From a checkpoint of a small image flow-matching model: moe expert_choice, width 256.
Rows from block 7 of a small image flow-matching model, named by matrix and row number. Rows with one number within an expert belong to one neuron, the router's apart. Each number is 128 + 24 x the weight over its row's rms, rounded and kept within 0 to 255. All counts start at 0.
After each expert's rows are labels from the 100 images, of 14976 (inputs lightly noised), where the router gives the expert most weight on average: "colour at peak" is the nearest of a few named colours to the mean colour under the peak. Only what is clearly more common there than usual is listed. The data: photos of plants and fungi (iNaturalist).
# router: router (model.blocks.7.mlp.router.weight, 16x256, trained with AdamW), inputs 0-127
# up: expert up (model.blocks.7.mlp.up, 16x64x256), inputs 0-127
# down: expert down (model.blocks.7.mlp.down, 16x256x64, transposed), outputs 0-127

# expert 10
router.10 [133 157 139 143  97 103 128  99 132 113 109 133 150 156 133 135  91 132 133 125 114 173 114 161 146 138 136 138 113 117 107 136 124 128 162 123 106 125 149 141 137 143 161 116 137 117 106  91 128 101 123 111 125  96 131 128 141 126 125 110 157 127 163 128 161 119 144 123 166  78 164  90 132 116 124 153 209 128 142 130 165 101 129 101 100 145 129  78 130 131 131 123 120 131 132  90 127 171 187 111 110 138  85 110 155 150 121 128  89 158 154 160 130 152 113 114  63 128 130  67 132 191 146 131 113 157 116 122]
up.0 [128 159 177 127 128 130 128 128 153 127 128 128 128 128 198 131 104 150 128 127 128 112  93 124  92 128 165 128 146 128 136 113 128 128 128 128 128 128 141  96 128 128 128 166 111 126  62 153 125 128 155 141 154 128 128 128 116  87 170 124 128 128 128 128 128 128 128 112 128 128 176 128  98 128 128 128 152 128 133 128 160 197 181 127 126 151 128 128 100 128  79 128 128 159 176 128 128 128 154 128 128  77 128  91 113 128 181 141 128 128 142 128 128 128 128 128 203  97  67 128 152 199  78 128 128 141 128 147]
down.0 [ 69 153 128 128 128 155 164 128 128 121 115 128 116 128 141 128 128 128 110 128 128 108 128 128 200 100 128 178 128 128 128 128 152  82 128 190 128 128 111 128 119  95  82  68 176 128 128  97 128 120 134 128 128 142 128 112 128 148 118 128 143 128 150 109  86 128 120 132 174 170 107 128 111 128 155 115 136  71 159  89 128 135 128 129 128 143 149 138 128 128 144  86 128 128 128 154 144 128 128 128 128 137  88 128 136 132 128 128 128 142  87 211 128 128 128 128 128 128 128 200 128  56 143 128 153 128 128 133]
colour at peak: grey

# expert 0
router.0 [ 95 111 118 127 127 150 122 101  94 147 125 142 151 146 127 137  99 108 128 141  91 146 140 144 128  79 148 131 125 115 130 118 142 125 155 117  83 126 132  61 170  96 173 115 122  89 119  83 132  90 116 121 109  94 154 135 112 156 132 100 130 186 213 131 149 134 131 139 133 101 147 116 117 130 132 156 117 103 111 182 156 118 119 128  86 122 132 105 125 165 126 144  91 149 124 154  85 169 152 112 121 133 134 110 148 174 127 107  62 125 143 154 112 153 157 168 102 144 148  97 120  62 168 137 106 113 138 152]
up.0 [131 128 128 128 111 128 128 128  38 128 174 128 128 128 128 128 128 128 128 128 128 140 128 110  93 149 132 156 130 135 128 128 128 128 128 128 128 128 128 125 149 169  89 114 128 128 105  95 128  85 128 128 176 158 128 128 133 145 128 156  84 134 128 176 128 128 139 101 109 120 109  86 168 101 128 148 128  98  37 128 128 128 128 138 128 128 128 128 149 174 128 111 128 128 128 128 134 129 114 128 128 128 167 133 128 212  95 106  63 128 128 112 128 116 128  86 106 105 128 128 142  61 124 128 128  98 128 140]
down.0 [116 183 128 128 128 128 162 128 128 155 132 114  94 128 155 128 128 133 128 107 128 128 175 128 142 128 131 128 128 130  54 128 128 128 128  47 128 151 178 128 175 146 128 106 128 128 128 128 176 128  96 136 107 128 113 128 130 176 182  93 128 124  70 128 128 128 109  91 192 128 128 128 164 128 128 128 128 128 128 128 128 163 128 128 148 108 113 128 108 128 128 128 128 128 145 128 128 128 128 126 124 172 140 128 128 128 128 151 127 128 128 189 133  62 128 128 214 127 156 128 120 128 153 128 129 128 128 128]
colour at peak: brown

# expert 2
router.2 [118 129  85 110 110 143 127 113 124 136 115  84 141 102 119 151 129 105 142 117 125  81 121 110 137 105 103  98 110 115 168 130 145 130 125 137 140 112 140  99 135  99 174 120 101 108  89 182 126  96 139 125 127 101 125 110 123 152 122 117 142 127 153 103 123 164 143 116 155  80 122 105 150 132 155 151 158  79 207 148 149 145 114 139 138 115 131 110 107 159 116 178 120 149 125 106 127 120 147 135 170 120 136 157 131 115 166  98 125 143 120 166 111  70 162 154 155 113 158 123 143 138 110 124 122 149 157 112]
up.0 [111  62 158 145 128 129 138 128 153 128 140 100 128 132 143 122 147 102 169 128 128 169  98 156 144 128 128 128 100 128 125 113 162 128 153 101  90 128 128 146 128 128  69 128 133 142 128 100 128 128 128 128  91 128 132 103 128 128 128 128 128 128 107 128 194 128 128 101 124 128 146  88 133 128 188 108 128 128 128 110 128 128 109  98  80 126 128 128 168 128 170 128 128 131 128 191  98 139  87 128 154 128 150 128 128 129 128 140 128  86 128  94 128 130 128 118 128 128 118 192 128 128 128 125 128 128 128  81]
down.0 [155 163 141 128 182 126 146 164 128 172 160 105 113 128 122 104 196 128 128 116 128 128 126 182 128 128  80 105  83 128 146 128 149 143 128  79 128 126 128  68 168  86  53 128 128 123 128 128  62 128 184 128 128 124 128 128 128 103  69 177 128 128 128 128 128 126 128 117 128 137  86 128 128 115  83 128 134 153 171 128 128 128 128 128  96 149 160 110 128 128 166 128 128 117  92 121 128 101 128  97 128 128 140 147  79 128 105 140 128 117  72 165  99 117 128 128 128 146  82 128 128 128 116 128 128 128 113 128]
colour at peak: grey

# expert 9
router.9 [123 190 137 141 120 124 147 108 124 146 145 123 111 142  99 106 180 104 143 120 150 136 119 117 106  91 117  92 158 183  97 132 177 103 154 141  85 161 123  67 130  97 179 114 147 122 139 116 131 128  67 128 117 106 145 143 129 136 149 107 174  83 113 160 143 138 124 125 115 162 165 142 136 114 100 111  99 167 119 151 133 137 149 103 136  99 132 141 138 142 111 138 134 137 102 121  92 127 122 170 125 112 128  96 163  97 172 150 122 117 120 162 104 146  88 129 135 148  91 106 128 120 145 118 146 148 147 107]
up.0 [119 128 128 128 128 146 128 180 147 146 128 128 128 145 128 128  99 128  84 115 102 128 120 128 152 128 128 128 123 150 186 128 128 128 128 133 128 128  85 128 122 169 112 128  57 128 128 128  68 153 128 128 172 128 128 128 128 128 128 110 128  85 128 177 128 125 152 128 161 107 119 128  80 128 128 202 154  84 161 128 128 128 128 128 128 165 153 110 128 146 128 128 144 128 112 128 128 128 128 123 128 128 112  85 128 128  91 133 128 120 114 128 111  79  89 128 145 128 131 128 128 128 128 167 164 128 107 128]
down.0 [170 224 122 127 128 153 119 128 158  83 128 146 128  67 161 128 128 128 128 128 128 128 148 147 119 128 128 128 128 128 128 128 156 128 128 128 128 133  75  91 128  95 128 168 128 128 195 121 128 128 128 121 128 194  88 128 128 128 173  88 128 119 115 128  77 156 128 128 128 125 128 128 113 157 143 128 164 115 183 120 128 128 173 100 128 148 128 128 135 128 128 111 124 128 103 128 186 128 128 128 128 128 128 128 146 153 128 107 181 128 128 187 125 128 128 128 128 128 128 170 128 128 128 176 118 128 128 130]
colour at peak: grey

# expert 7
router.7 [154 101 137 127 120 146  99 114 148 140 150 144 144 142 133 127 149 137 166 105 129 142  90  80 136 152 148 104 136 123 122 146 169  96 158 134  97 106 134  35 170 152 158  81 166 120 117  80 119 126  70 128 140 104 142 102  94 151 116 144 200 117 107  98 162 118 153 129  88 137 133 109 145 113 131 122 106 138 116 138 125 124 122 106 128 118 127 103  79 140 116 146 109  96  78 132 114 105 100 130 128 131 126 105 117 146 154 143 111 121 145 132  99 106  93 162 119 140 164 100 120 166 150 126 139 149 160 141]
up.0 [118 215 128 137  90 163  81 107 128 128 128  77  60 115 128 128 128 140  97 128 128  92 128 131 128  52  96 140 128 178 128 128  87 146 128 128 128 132 128  57 128 128 177 121 125 128 128 128 128 131 128 101 116 128 100 104 128 123 128 149 105 117 128 181 128 128 125 133  50 128  71 128 128  70 128 128 111 143 164 128 128 128 128 128 128 102 128 170 128 128 128 108 160 151 121 128 128 128 128 139 128 128 144 128 128 128 128 128 104 128 140 128 131 128  95 125 157 128 103  91  64 112 128 128 128 183 148 128]
down.0 [128 202 128 128 128 172 181 109 165 132 108 106 128  78 128 128 135 128 128  79 128 128 149 173 128 111 158 102 128 133 128  86 128 128 116 144 128 128 100 128 108 128 128 107 128 128 128 128 128 177 128 163 152 128 128 128 102 132 128 128 123 128 179 128 128 128 128 106  68 172 168 128 128 128  88 163 116 128 128 174 128 128 112 128 166  49  98 128 116 128 164 127 112 128  91 158 128 154 128 128  75 139 128 128 102 128 128 128 128 161 128 128 128 120 147 128 128 105 175 107 128 126 103  95 118 128 123 128]
colour at peak: grey

# expert 3
router.3 [191 103 132 153 133 136 137 110 115 139 177 107 124 167 109 141 143 135 121 129 120 159 125 113  95 130 107  88 124 168 158 150 161  95 135 162  87 134 153  94 141 174 117 117 144 117 158 116 113 127  81 153 155 129 141 118 131 140 118 176 137 119 159  84 135 130 133 156  89 107 130 135 114 129  68 106 100 154 110 129 113 134 111 114 115 101 117 127 125 117 159 135 137 129  69 108 143  80 155 156 134 101 133 114 149 153 111 153  95 118 124 109 103 134 102 115  70 163 170 114 136 163 115 152 136 124 141 143]
up.0 [128  79 123 128 128  76 127 128 128 128 138 128  98 128 128 128 155 128 125 140  95 155  97  74 128 128 128 128 128  88 152  98 128 128 128 107 128 178 128 122 128 111 134 128 128 128 128 145 121 128  95 128 167 128 128 147 128 128 100 149 143 128 103 116 155 128 128 128 102 105 164 162 134 129 128  97 125 144  59 128 128 128 128 128  97 132  63 128 128 111 109  91 149 157  89 128 128 128 128 107 128 111 128 177 151  95 132 182 158 128 106 128 155 154 128 134 198 128 161 206 179 128  78  89 128 155 186  89]
down.0 [128 100 128 128 171  95 154 154  83 128 128 128 128 105 128  88 128 128 128 128 128 163 128 128 128 128 128 128  80 128 128 128 128 128 128 171 128 150 128 171 128 167 128 155 128  95 132 128 128 141 128 128 207 128 128 123 128 126 126  76 128 128  76 179  66 128 128 128  84  97 128 128 128 128 104 128 128 128 128 128 140 128 128 128 165 144 112 128 128 124 128  99 114 128 128 102 128 128 100 149 128 128 128  90 128 122 109 165 178 128 128  95  94 128 115  98 182 140 135 171 133 128 128 128 103 128 128 109]
colour at peak: grey

# expert 13
router.13 [125 121 170  82 123 128 166 115 103 131 164 156 102 142 129  93 166 136 142 116 129 121 117  98 116 152 108  85  59 137 104 114 171 134 150 137  96 170 128 113 151  98 146  91 124 138 139 135  94 140  98 130 155 150 199 117 126 130 160 115 161 161  89 168 176 129 120 146 119 137 128 137 131 141  94 118 117 129  94 139 128 124 190 123 135 139 117 105 109 110 106 154 131 144 100 153 104 126 128 120 124 106 105 103 118 140 149 152 150  97 117 156 129 126 119 146 165 140 102  87  98 114 153 101 130  88 158 140]
up.0 [128 128 136 146 147 155 110 133 119 101 134 144 145 135 114 128 201 128 128 128 128 112 128  98 185 128  82 128 128 107 143 141 123 148 138 128 156 180 169 128 106 163 130 128 148 150 155 128 128 101  16 165 128 128 128 139 128 127 128 132 128 128 161 147 128 172 155 128  63 178 128  81 128 108  36 128 176 128 137 148 207 128 128 128 145 128 128  83  96 128 127 128 130 128 108 189 108 150 128 128 144 136 132 138 174 128 143 128 113 128 128 128 136 128 128 143 153 111 161 128 133 132 128 100 128 146 112 128]
down.0 [128 128 115 134 111 128 141 128 128 153 128 162 128 128 158 128 138 113 128 139 128 135 143 128 128 128 128 128 120 185 136 115 128 128 137  84 128 114 103 128 165 129 171 128 106 128 111 128 128 128 128 123 128 128  98 110 148 113 113 126 128 128 128 179  61 128 137 148 128 128 119 154 120 178 142 128 128 150  77 143 210  89 112 128 127 128 146 128 128 133  29 128 128 128 144  83  43 128 128 159 194 128 128  70 152 137 121 128 175 121 128  47 128 128 128 128 128 128 128  97 173 101 128 138 128 128 127 159]
colour at peak: black

# expert 1
router.1 [100 103 115 135 168 100 143 156 116 127 101 129  88 115 101 125 132 151 112 120 149 113 116 135 101 154 154 123 152  80 104  76 107 162 133 124 151 128  32 142  66 147 114 137 152 154 127 156 144 163 147 144 126 123 152 134 129  96 115 144  85 119 125  90 114 117 109 127 134 165  89 106 119 160 125  92 128 136 149 104 137 137 152 134 132 106 125 240 122  99  99 132 128 121 169 136 124 104 108 115 133 135 129 157  97 126 106 120 215 121 112  88 166 180 135 104 149 110 104 147 102 106 139 122 135 117 124 138]
up.0 [128 102 128 128 202 128  72 118 128 128 103  92 128 145  92 128 120 146 128 177 128 101 119 128 108  57 128 109 138 128 128 122 149  96 128 176 128 128 128 137 128 152 128 133 128 128 128  70 180 151 128 128 128 128 159 110 128 128 136 128 128 181 128 110 124 147 128 128  94 106 128 153  98 128 128 128 128 128  89 128 128 141 128 159 128 106 128 128 128  83  86 128 197  90 157 161 128 128  89 127 128 119 164 118 128 128 128 128 160 128 128  88 158 128 128 171 128 158 128 132 128 128 128 128 128 128 112 138]
down.0 [128 128 121 128 128 156  55 174 128 128 128 146 128 128 174 117 128 128 128  72 128 128 136 128 128 128 128 128 128 128 114 128 128 120 128 148 177 128 128 128 128 128 135 128 135 128 108 138 128 118 156  78 122 128 128 128 132 154 128 128 128 128 161 106 166 130 128 128 128 139 128 195 128 128 116 130 128 109 211 186 128 128 128 128 139 109 114 128 128 128 128 114 119 128 128  94 128 159 126  89  95 128 143 128 128 128  99 197 120 106 128 131 161 112 128 149 173 138 128 128 128 128  51 128 135 153 128 128]
colour at peak: pink