Weights of a small image flow-matching model: num experts 16, 16.7 epochs.
Rows from expert 15 of block 7, named by matrix and row number. Rows with one number belong to one neuron. Each number is 500 + 40 x the weight over its row's rms, rounded and kept within 0 to 999. All counts start at 0. Numbers have three digits each. After the name is the row's rms in percent of the matrix's.
# up: expert up (model.blocks.7.mlp.up, 16x64x256), inputs 0-127
# down: expert down (model.blocks.7.mlp.down, 16x256x64, transposed), outputs 0-127
up.0 133:500482500438519500500500500553500486500500531500573500500477500500475473500416500500521500500500520476475490500500500500500500455565483500488500500481500495499500500567505527509482553500571500500500500579444444500500552503577500421500425500500531624500497464500569500529527519515500552602500427424500500482625505500500472457521500489500543498526452477391477608500500537500475429500510
up.1 105:465506500488514470500500500517500366408459491500599500500499500500500500513425500600499435473500536558584496589548500500355536500500500586500460581500500500500457500528500500530495527500500500500420500500516452591478564500500520500455497436484500500469500500511564550500446532573500500591500500490455500500500500453500486541500500515485517500534404453500500557551481442535500500500500
up.2 116:500500592504533472500496500500500422549500548539500500500562500558486380509505469565509551529500543500431500467499500423570449471500500554522477454557500492419500558500526555516500500402500500566516500500500463500494500385520500596500547534489518500500424503500500515595500500500500520500500480589574430507500500545500531428495450499440500473524500480500500500508509486500500534544500
up.3 143:460456500434557500519586500498461500500515573500559472541521500503451500500484500430500466585507528500446461525500500427502434500550434496500511611455561507549582500567445500500500500464500500475498500500585461496500552440550496468500497493543500500500510500531561551500444500500509565570546474500494500540455441444435500562500481500500500560500446398497500531500408500500461500500534
up.4 079:500585500524500500500415399404404500500500500502500500417500506538502500500613488500500561500580500500500500500500500500500420500520500500500410500500500473500489500500509437500500500516500500478500500500500400409500479541480508500417500500500500500500472500500482595500500449500459506500463500500500417452458441500500500417432497500433500514500500392500500481500495526500500500438500
up.5 087:500500500500430535420500500484494500500500500500500500425500451456500500587500552500421500529517500500520530576500438483453500500522500500500403500500498465502468367500574539500477475393500500432491492523500476516500500453459508500500547500359500500500500500500500459500500531500500522471592481500500505471500500552500428500398500500500500553500500585513500552500500466421466604500448
up.6 095:500500504481500483500500459500461500500542500466509500483500491490470562500411584504500500500500540500478500500500500557450500477500460500500483500447506500573537508500461500500500500500500511500483500500500500500457476500500500500518514484500500500500590500474598500500563570500603521509500417489421500500545492500500511500533500445526500500542500565525567451530656500434500569500500
up.7 102:500500500500484500473500531589585564440577484496583500500500500500500520484500500433414462500495500502500519465466559500500525500598434442500500500465541420541510460498500493497399566500528500444510500500500404500500523564550462396500500500504500549510500550500494439444442500500518500468509500500470500436464451503500500500491500405500500476545500500500500551432515478525475544500504
up.8 091:500500500500476518513500500500500552500441500500500500500464500531500500412500500500482448500500458521500517552500447293443445594500500500429481479500509500500500426500506500500500500588567500500500500500500429500513437500500500500500500500500500500515392500500518500500500500543500495512599500500380500500437446500500500500548500490474500501500500575500458565477500440492500500409546
up.9 122:564500532560500522454433500596500493512500553503500409435537433675541500500481500503500445500500429500500562573428492468460523500470371500500500500500555500430518500555439500472526500497573500487500500537448438500432469507593500500500500500500500555479500545447500483537480524500500500566498463500527485442500500473461397500458500500500471536476500500500413500500500500500501443500500
up.10 077:500500500500549500574500444500500500500500500500500500500500500500500500572500483500500500500411450500547500559500476440395500571489500500468454500520460533426443500500500500500500546500500555500500500500517368500500457500500539500525500504500500486500500500538500500500576509448500500458426500500561500500456475500500500500500500500414500452500502553480500500454500516500561500476500
up.11 081:500548500500386500500500514500521523500500400579448425500493500478521500500500500548466500500500500500500517535457497500500573383525500543449500562499449500361520500500464487500500521569500502461500563500499536533419500500457500500576500465500543456500400500486500486500542500505500502544500494500500500550500582500563500500613500500500500500500500436500500500500500620500445446500500
up.12 096:500500500444500495500544481500500500500500500500500500500500500454531572457467528498555500436500500540500490551500347521389500464631500500530419500500606464500590524500500425500450500427519500409500500500404422500554500550500500440586500500500460618500500500500579500455500500500500500629445451500518541500500500500492500500545505500500500472500508493470500500500512500497500500557553
up.13 119:552500500500500467458466500515521500475500500500455507458497500500500500500500500511500510430500441475448500438500500500500531384563500500519455500504476500619500541500500500566500562559511500486456500500581441500500513464486511621500485550500500577539533500500577435600500508533494615547500459618551418498494551607500559500559500470578500500500501526430445460500586500500500500310500
up.14 097:415500500462531464543500459500417499467500489500517500500417509500514485444484500500500498543537439454500428487500500500500500281500500433500500488451500562399500500500528500470481534518626454500541500549577500441460500500571500571509438500500494500477409500494500560500500500500500500533500551603505562422500500547500444500500500500493500500509416500579500459500608500500577500500500
up.15 090:500541500500500500500500500462500404500531477500500580500500500500498500599500412471484500489498519452500500546500500547500500500500500500538427537626500424548500511465500463500546500504500500465499500500500500500500527500500500500500500500500500500542500500500405503500500500547500500500548548457500500500500500500500500500373500500500500356500500415500500500472485500500500587482445
up.16 097:500597500496479443500425500500500533500500500500500572500500500544500500461500500500500572415518457561453516500500469500465545567585500463500492492500517462635429500496500527500428526500500405417500447557406469484500491482500518500500586474564500492592542500532500500553484500500500492546553443439500500500432500500500500500514598500548512483500500518463571499538500500500500501500500
up.17 103:500500410500500500483502498571500500500500482500500497456549525500500500517500394600500576500484561477385503522500500500500455569544527500489546500591500518500500500539551500433500500459588568385462500495373477403500452500466500454483500461500500539500500500500567480500360500472500500500500485500500531500500500500474464539472489500500589500500488500500463500500522484596500500436546
up.18 087:520414500500548510500500497500500500500500500500500542500500531500500493500500493525489581500500500531534489442500500500500407419458500500500472469631500500500500500506500422500500500500366505500500500500500500500500500515500454500500490500437500629500500500500500500500573466608500500600500472500500500500500500500500505379603595458500500500500559556430500479500380500381513500390500
up.19 079:500500500500500500500542500500500500465441488500500500500500484486500500500500500500500500481500500500500500489500500500411500500487500500500500497512500634500500500500500445500500500500630466500500500500437500539500500500500500586500612471500455439494544500577487500500596500500500500471500500500500513500500496500463500483500362500500500500500611500500563462502455563513500500500513
up.20 118:500500572500500624500494509527500496500500532503500459453500545544500500500500409573502500633499537500500500500536545465490463500500500494500500500500589500500500500495500467464500574500398500421599452500397500441500500450500529487509525500500560494486559410508463500450489500500500528580500457446463464500500500500446517526500570500500500569500432415500500509587500450564500500461500
up.21 109:433506530560500500500500484467428500500500546500500487517493500500476483500516500500453500552589543500525457662541500483447500500486550500407483563533551524500436488500500525500500455485500512500500500500500503458500582575500500500394500432500500497469500500500560500500501520500508545500572514500486529512500553514500500430466500525500441500500367394500543632500530500500464500500500
up.22 101:473500393500500439500582513500500500453519576500495497479567500500500416500500477545500580500476400593468500520500500431500472637545456500500436500538500521500560500534500500481502500500470526500500500500500360539500545492469500583416500546500546567500503573500588472563500549513500500500544500500616500500500500500467500447500421472522500524500476430485500517500500500483507500542500
up.23 108:500563424563500500448570500500500488541500560500529500500500500500500459412504500500500499436500454617500500500500500500500500500508520538456500451500595500488465538500442529500519452568538500471500561500510500528500485570500446535487447500525515523563480500510500561496500500599500500600561500500459526499500500428500500509500548500427528484500444499579514591500401464564500511456500
up.24 083:548520525500500500534500500500500500371500500500500500500500548500574439501500505500440500500500559495500500500500500439500500500500501500500500448500500500482562500500500500500587500532465413425462434598500469522511500406516464500500562500561500500466397500500600500500500500500520500502500500499500500497500500388500500538436533506433500500500559500616500458500487500500500500500605
down.0 120:489437525500543500467500578500500500500500500494439445500460463436476500512500500483546500500534567500500500566517500500500494581500500542520438452524466465500500518500494416423500539500500542451500519480500500528500425425531517511467535455523585500535500500500500507565462492530490500468500460415544479474500500500408500500500500500604480500496535500500487556461420490617500462500505
down.1 099:500499549490500535500500573500456418500500606500556500500527500544500500533462567500383420514500500454513470516523456500500465500500491507549500500500577500500428550500500439481500500500500523497500500500584557500500500436500500500597500500500557475525500500500500587500472500500500500546552394500500500500535522500500500495500500499586500529474443500567518448500560500500445500500500
down.2 104:491439440585500500430455500500500436473454500522500500500525500603488582495494467500558500500500500538509500500500567476500544500585500500500395550534500500536500551484500510500500437500458500596500500569427459520484466500500500500500544500446500500458500500482500500500458500489472500471500541500435540500500479500500500438500563500476515531560539437500500585500546500500518500577500
down.3 139:439503500530500560500489500500500500536492449500516500469500554498500411466491500500473500500500605460464536500473504500500500438463500500481551588500500570500448526500579500500566500514500500500500513518500500452526479485452457444500500500530590480532500500500528500566422451546500485500469435537488500500501451500552500500500454500500526572476471564500448500491519500546525500554519
down.4 084:551610500500500500500511533500511500500536474500500457466500500591500546500375477390476500476500468468500500533466500500528548577383564500452500500415500575512500500500487474500500500500500500538500452500422500506518500500429500500500544462500439514443500482500583441500500500481500500486481500500500500567500500475455500500528510488561500500522500594500500500570522500500500531558436
down.5 093:561566500500577500599500546487470500500500408539500500552503500549465500500566401500577500515549500500527500500500534500458433472500500542478542500500500500500459558500500500500409500500500416500500500514500500500500500500438544516500500479500485500450513500477500485429500500500510451575500500465497555500500500500500500465460500500454455389500500525543500573445391500500500588435431
down.6 094:470500500500535500500468500500500555500520500492500500500500500500500437500500500500500471500546500482500566500520417500500500500500500500489530500456500579500500500500542491500512417499500517441500500500467628500513500500500497492500585500500500500500500500500500500500402500497500447482603420500500540500500488500500500487582429526603500500451509548500435437500477502484457450500500
down.7 114:488472447500500551506500439472500504513500532497471500508500507467500529544566554509500489502537557478500560551500569543500469465500500430504500519500557500605500500500543633542500500500500500553448500500481447500500500579485500484461500525500442500500588530500500500415545500491500475554500500500568552508444495500500500500500500500444527500525560500496515448500500500500500618500576
down.8 106:500500513500541500471500434500550500500500478500543500525483437551544503500500464500468500500500500500450475393508449321583500477531459511551491500531500500490557500506500548500421515500559500500500500472500500500500477520432522415418611473467434500500508586500500500500500453500500435500500500500419500500567500500500500424500459463516500489500396572500500478500500500500524500467500
down.9 116:618578500500500463500500461543503500500500500454582405425473500445527575531500500561563500434433551392500580531500500536500468500472495532522516500601500500645437500553493471471500500500500487553498496500500500500464500489420500453523434500546500500499500500518551476547500500580478447481500591552544500443567500439461572430455473500500453500500523427500534546500502500500500500500474
down.10 081:477623499603500507507500437500537525500500526500500500500500473500500500500429540452547553500540500500504500550487445493598391500552500490500500500515500500602500500500500500500500501500500500500500500500500576500439551500500467421500504441539500500500500500500450515500402500500483500500500565532379500500497500514442500590500496500500502500500476576500467415500519500500432500428477
down.11 088:500500500500500496526500500467500508500509500500500476500509492500500500500456500475489500500513479502462440456500500507506500622500500500500590511500485500500511500500500500500500516500500577481511500500390500500469500509500472500500546500500427500456481470427500500514524500444500500500500500500500500534500500500525477496649500500439500463387566475500500500430500500500500500500500
down.12 089:500500500500472500500558500500500503500500532500494500543500500500480500412500467524362496458500588500492500534469214482551500500505500500492453489558523529500579500500464500500500500555500500525500500500480500500500500571527500500488500500500472500560575410564500500515500487586481445500500500476482500491494500592560500500561500581500549585500468500500500500506500500517500500495561
down.13 118:500500500533500500500542500500519570500500436500595500471500505500500593455500500500406517562530500500588500500500531485634437409500515481500609500500512537500500500453500500500500500499500431500500519500500623522500504500395500552530500536500509500554507500519516500500517477561500500412500402372461500500500500479500444498528485500500500500390515441445513500499376500500500501494500
down.14 097:500500500500455521426461500493423567500572500500500500500464500500530500502368500500500500500551500443500500500500500514433385321500552500500500500500510500500520375500500500500500500500533494500500461532500500500528507500489462500455636500500494478443463500465556500617500488418522478500500556540500511500500488531620500500500500500500500500500512540598483500503500500504480518500543
down.15 084:487632445500445500500614500500500427500500517496500500500530500500500590500588500534500500476502500500500550500500582500464500500500506487581539500413609500540500509451500500465500361485593500500500427500500500502500500407500500500500547449401500500483566454491425604483500490500500500468425500500472500500497500500500500500550500500500500430500533500526543500500500501500500500500500
down.16 083:462554500500500573500500458443500500565500499500500500490500601500500500467582616600500500500500500500491545481500500500516500500368500451446500516556486463476518500450536449500500500444459618641500500500548537500430435500500500480568374558500426500522577500557581521500552500466500500500450557543500434500500500430427552560525436542483500500500500500500500500520539473434500500500500
down.17 111:500486436505517500500534500500500448463540472500500500500500454500441500500500438500500356500570500500539506586500500442493538430469500500500520466570500525500500500500493500460579500500500500500500500500439471355526500492500561447517573498470500500500475547500570466500556503605500443408500500500464500500500500500500500500375448465500480475500513500500500500482500500574484462465500
down.18 088:500500457500500500434500500500500571495472500477579393500500500471500471500500500546624527500468472500500500634500500500500557515500477491500550500528500500500469500500500500578500500522500500500500500500548525507491500500500500573500460500500500500500500451500500502418500500481470494472549500500496500500472500509500500500500500500665500435428533500500541541462444434435480500463511
down.19 098:496471500522500500476500500500552471500479595500500529500500631424444420576568546469600500500406500500500500448500555500623500500500511500500500500534471469534500500533472536480500597500500500558556500442423484500500543523500500500500500500415496500500500500447439551510500500449500577429476500500500500500539559500500496604500486500500466500530468450500500500500500500518536500587496
down.20 101:454500552500500421448420497500500500500552500500500464477487453500500506500453500500458500378500578482513500466500500500500497484574500482500500522363500548500405500500539500484428413442500645500417529500616500500557500518500452546500500500471534500485535569546526500500500500485500571500500474560437448436500457535568500500500446500475500500500472545500545500500500448500500500500547
down.21 110:485500500500500500469452483501457500449499500502500553500500491500500500500479426500417500598585480505640571500528521511464446425539606466470504509507506500441475500500503514497555596500609500465450500500500539510431500500539536371500642473547433493500530484500627500584500500500480466451533500537485528503437500453500462500500478500520500466500541555482500500482554500500500500500520
down.22 116:544524500500474435418500462516500500441500472522565500500469500524501500500543500386500500500493500435500414474456498500542438417612500550500396450500438525464502435500492500456500500510529475500500500558461450500545563468589500500425500464500500491500478525475475452500575452526500500500500577439574500481500500508571589469500596500537500556549453466500450547496492500480500500467486
down.23 099:550477594531529500500436500500563500500500548451514500500500550500500500500501531500500475638500500579613500500500500449461564500492474501471445500542500512500500539500500500500500591500500500500507523462517595528500500500500500500517500500417546500537430500500437512500500539474511500500487526500500462458500547500500500500500553528533500500424500482500481500446630492512511500551500
down.24 088:627500521500504500536500500500641500500500475500513413500500515532524423500500434500500500512511587402500502474500496500500500598500454624500550500500500512525500523500500500532595439500519500449500500509598500500565500500454500399441475500500603500555450454446500500500500500480500500483500500500481500500487500500487500558500444500500500500500398500500505440513500500523500476497500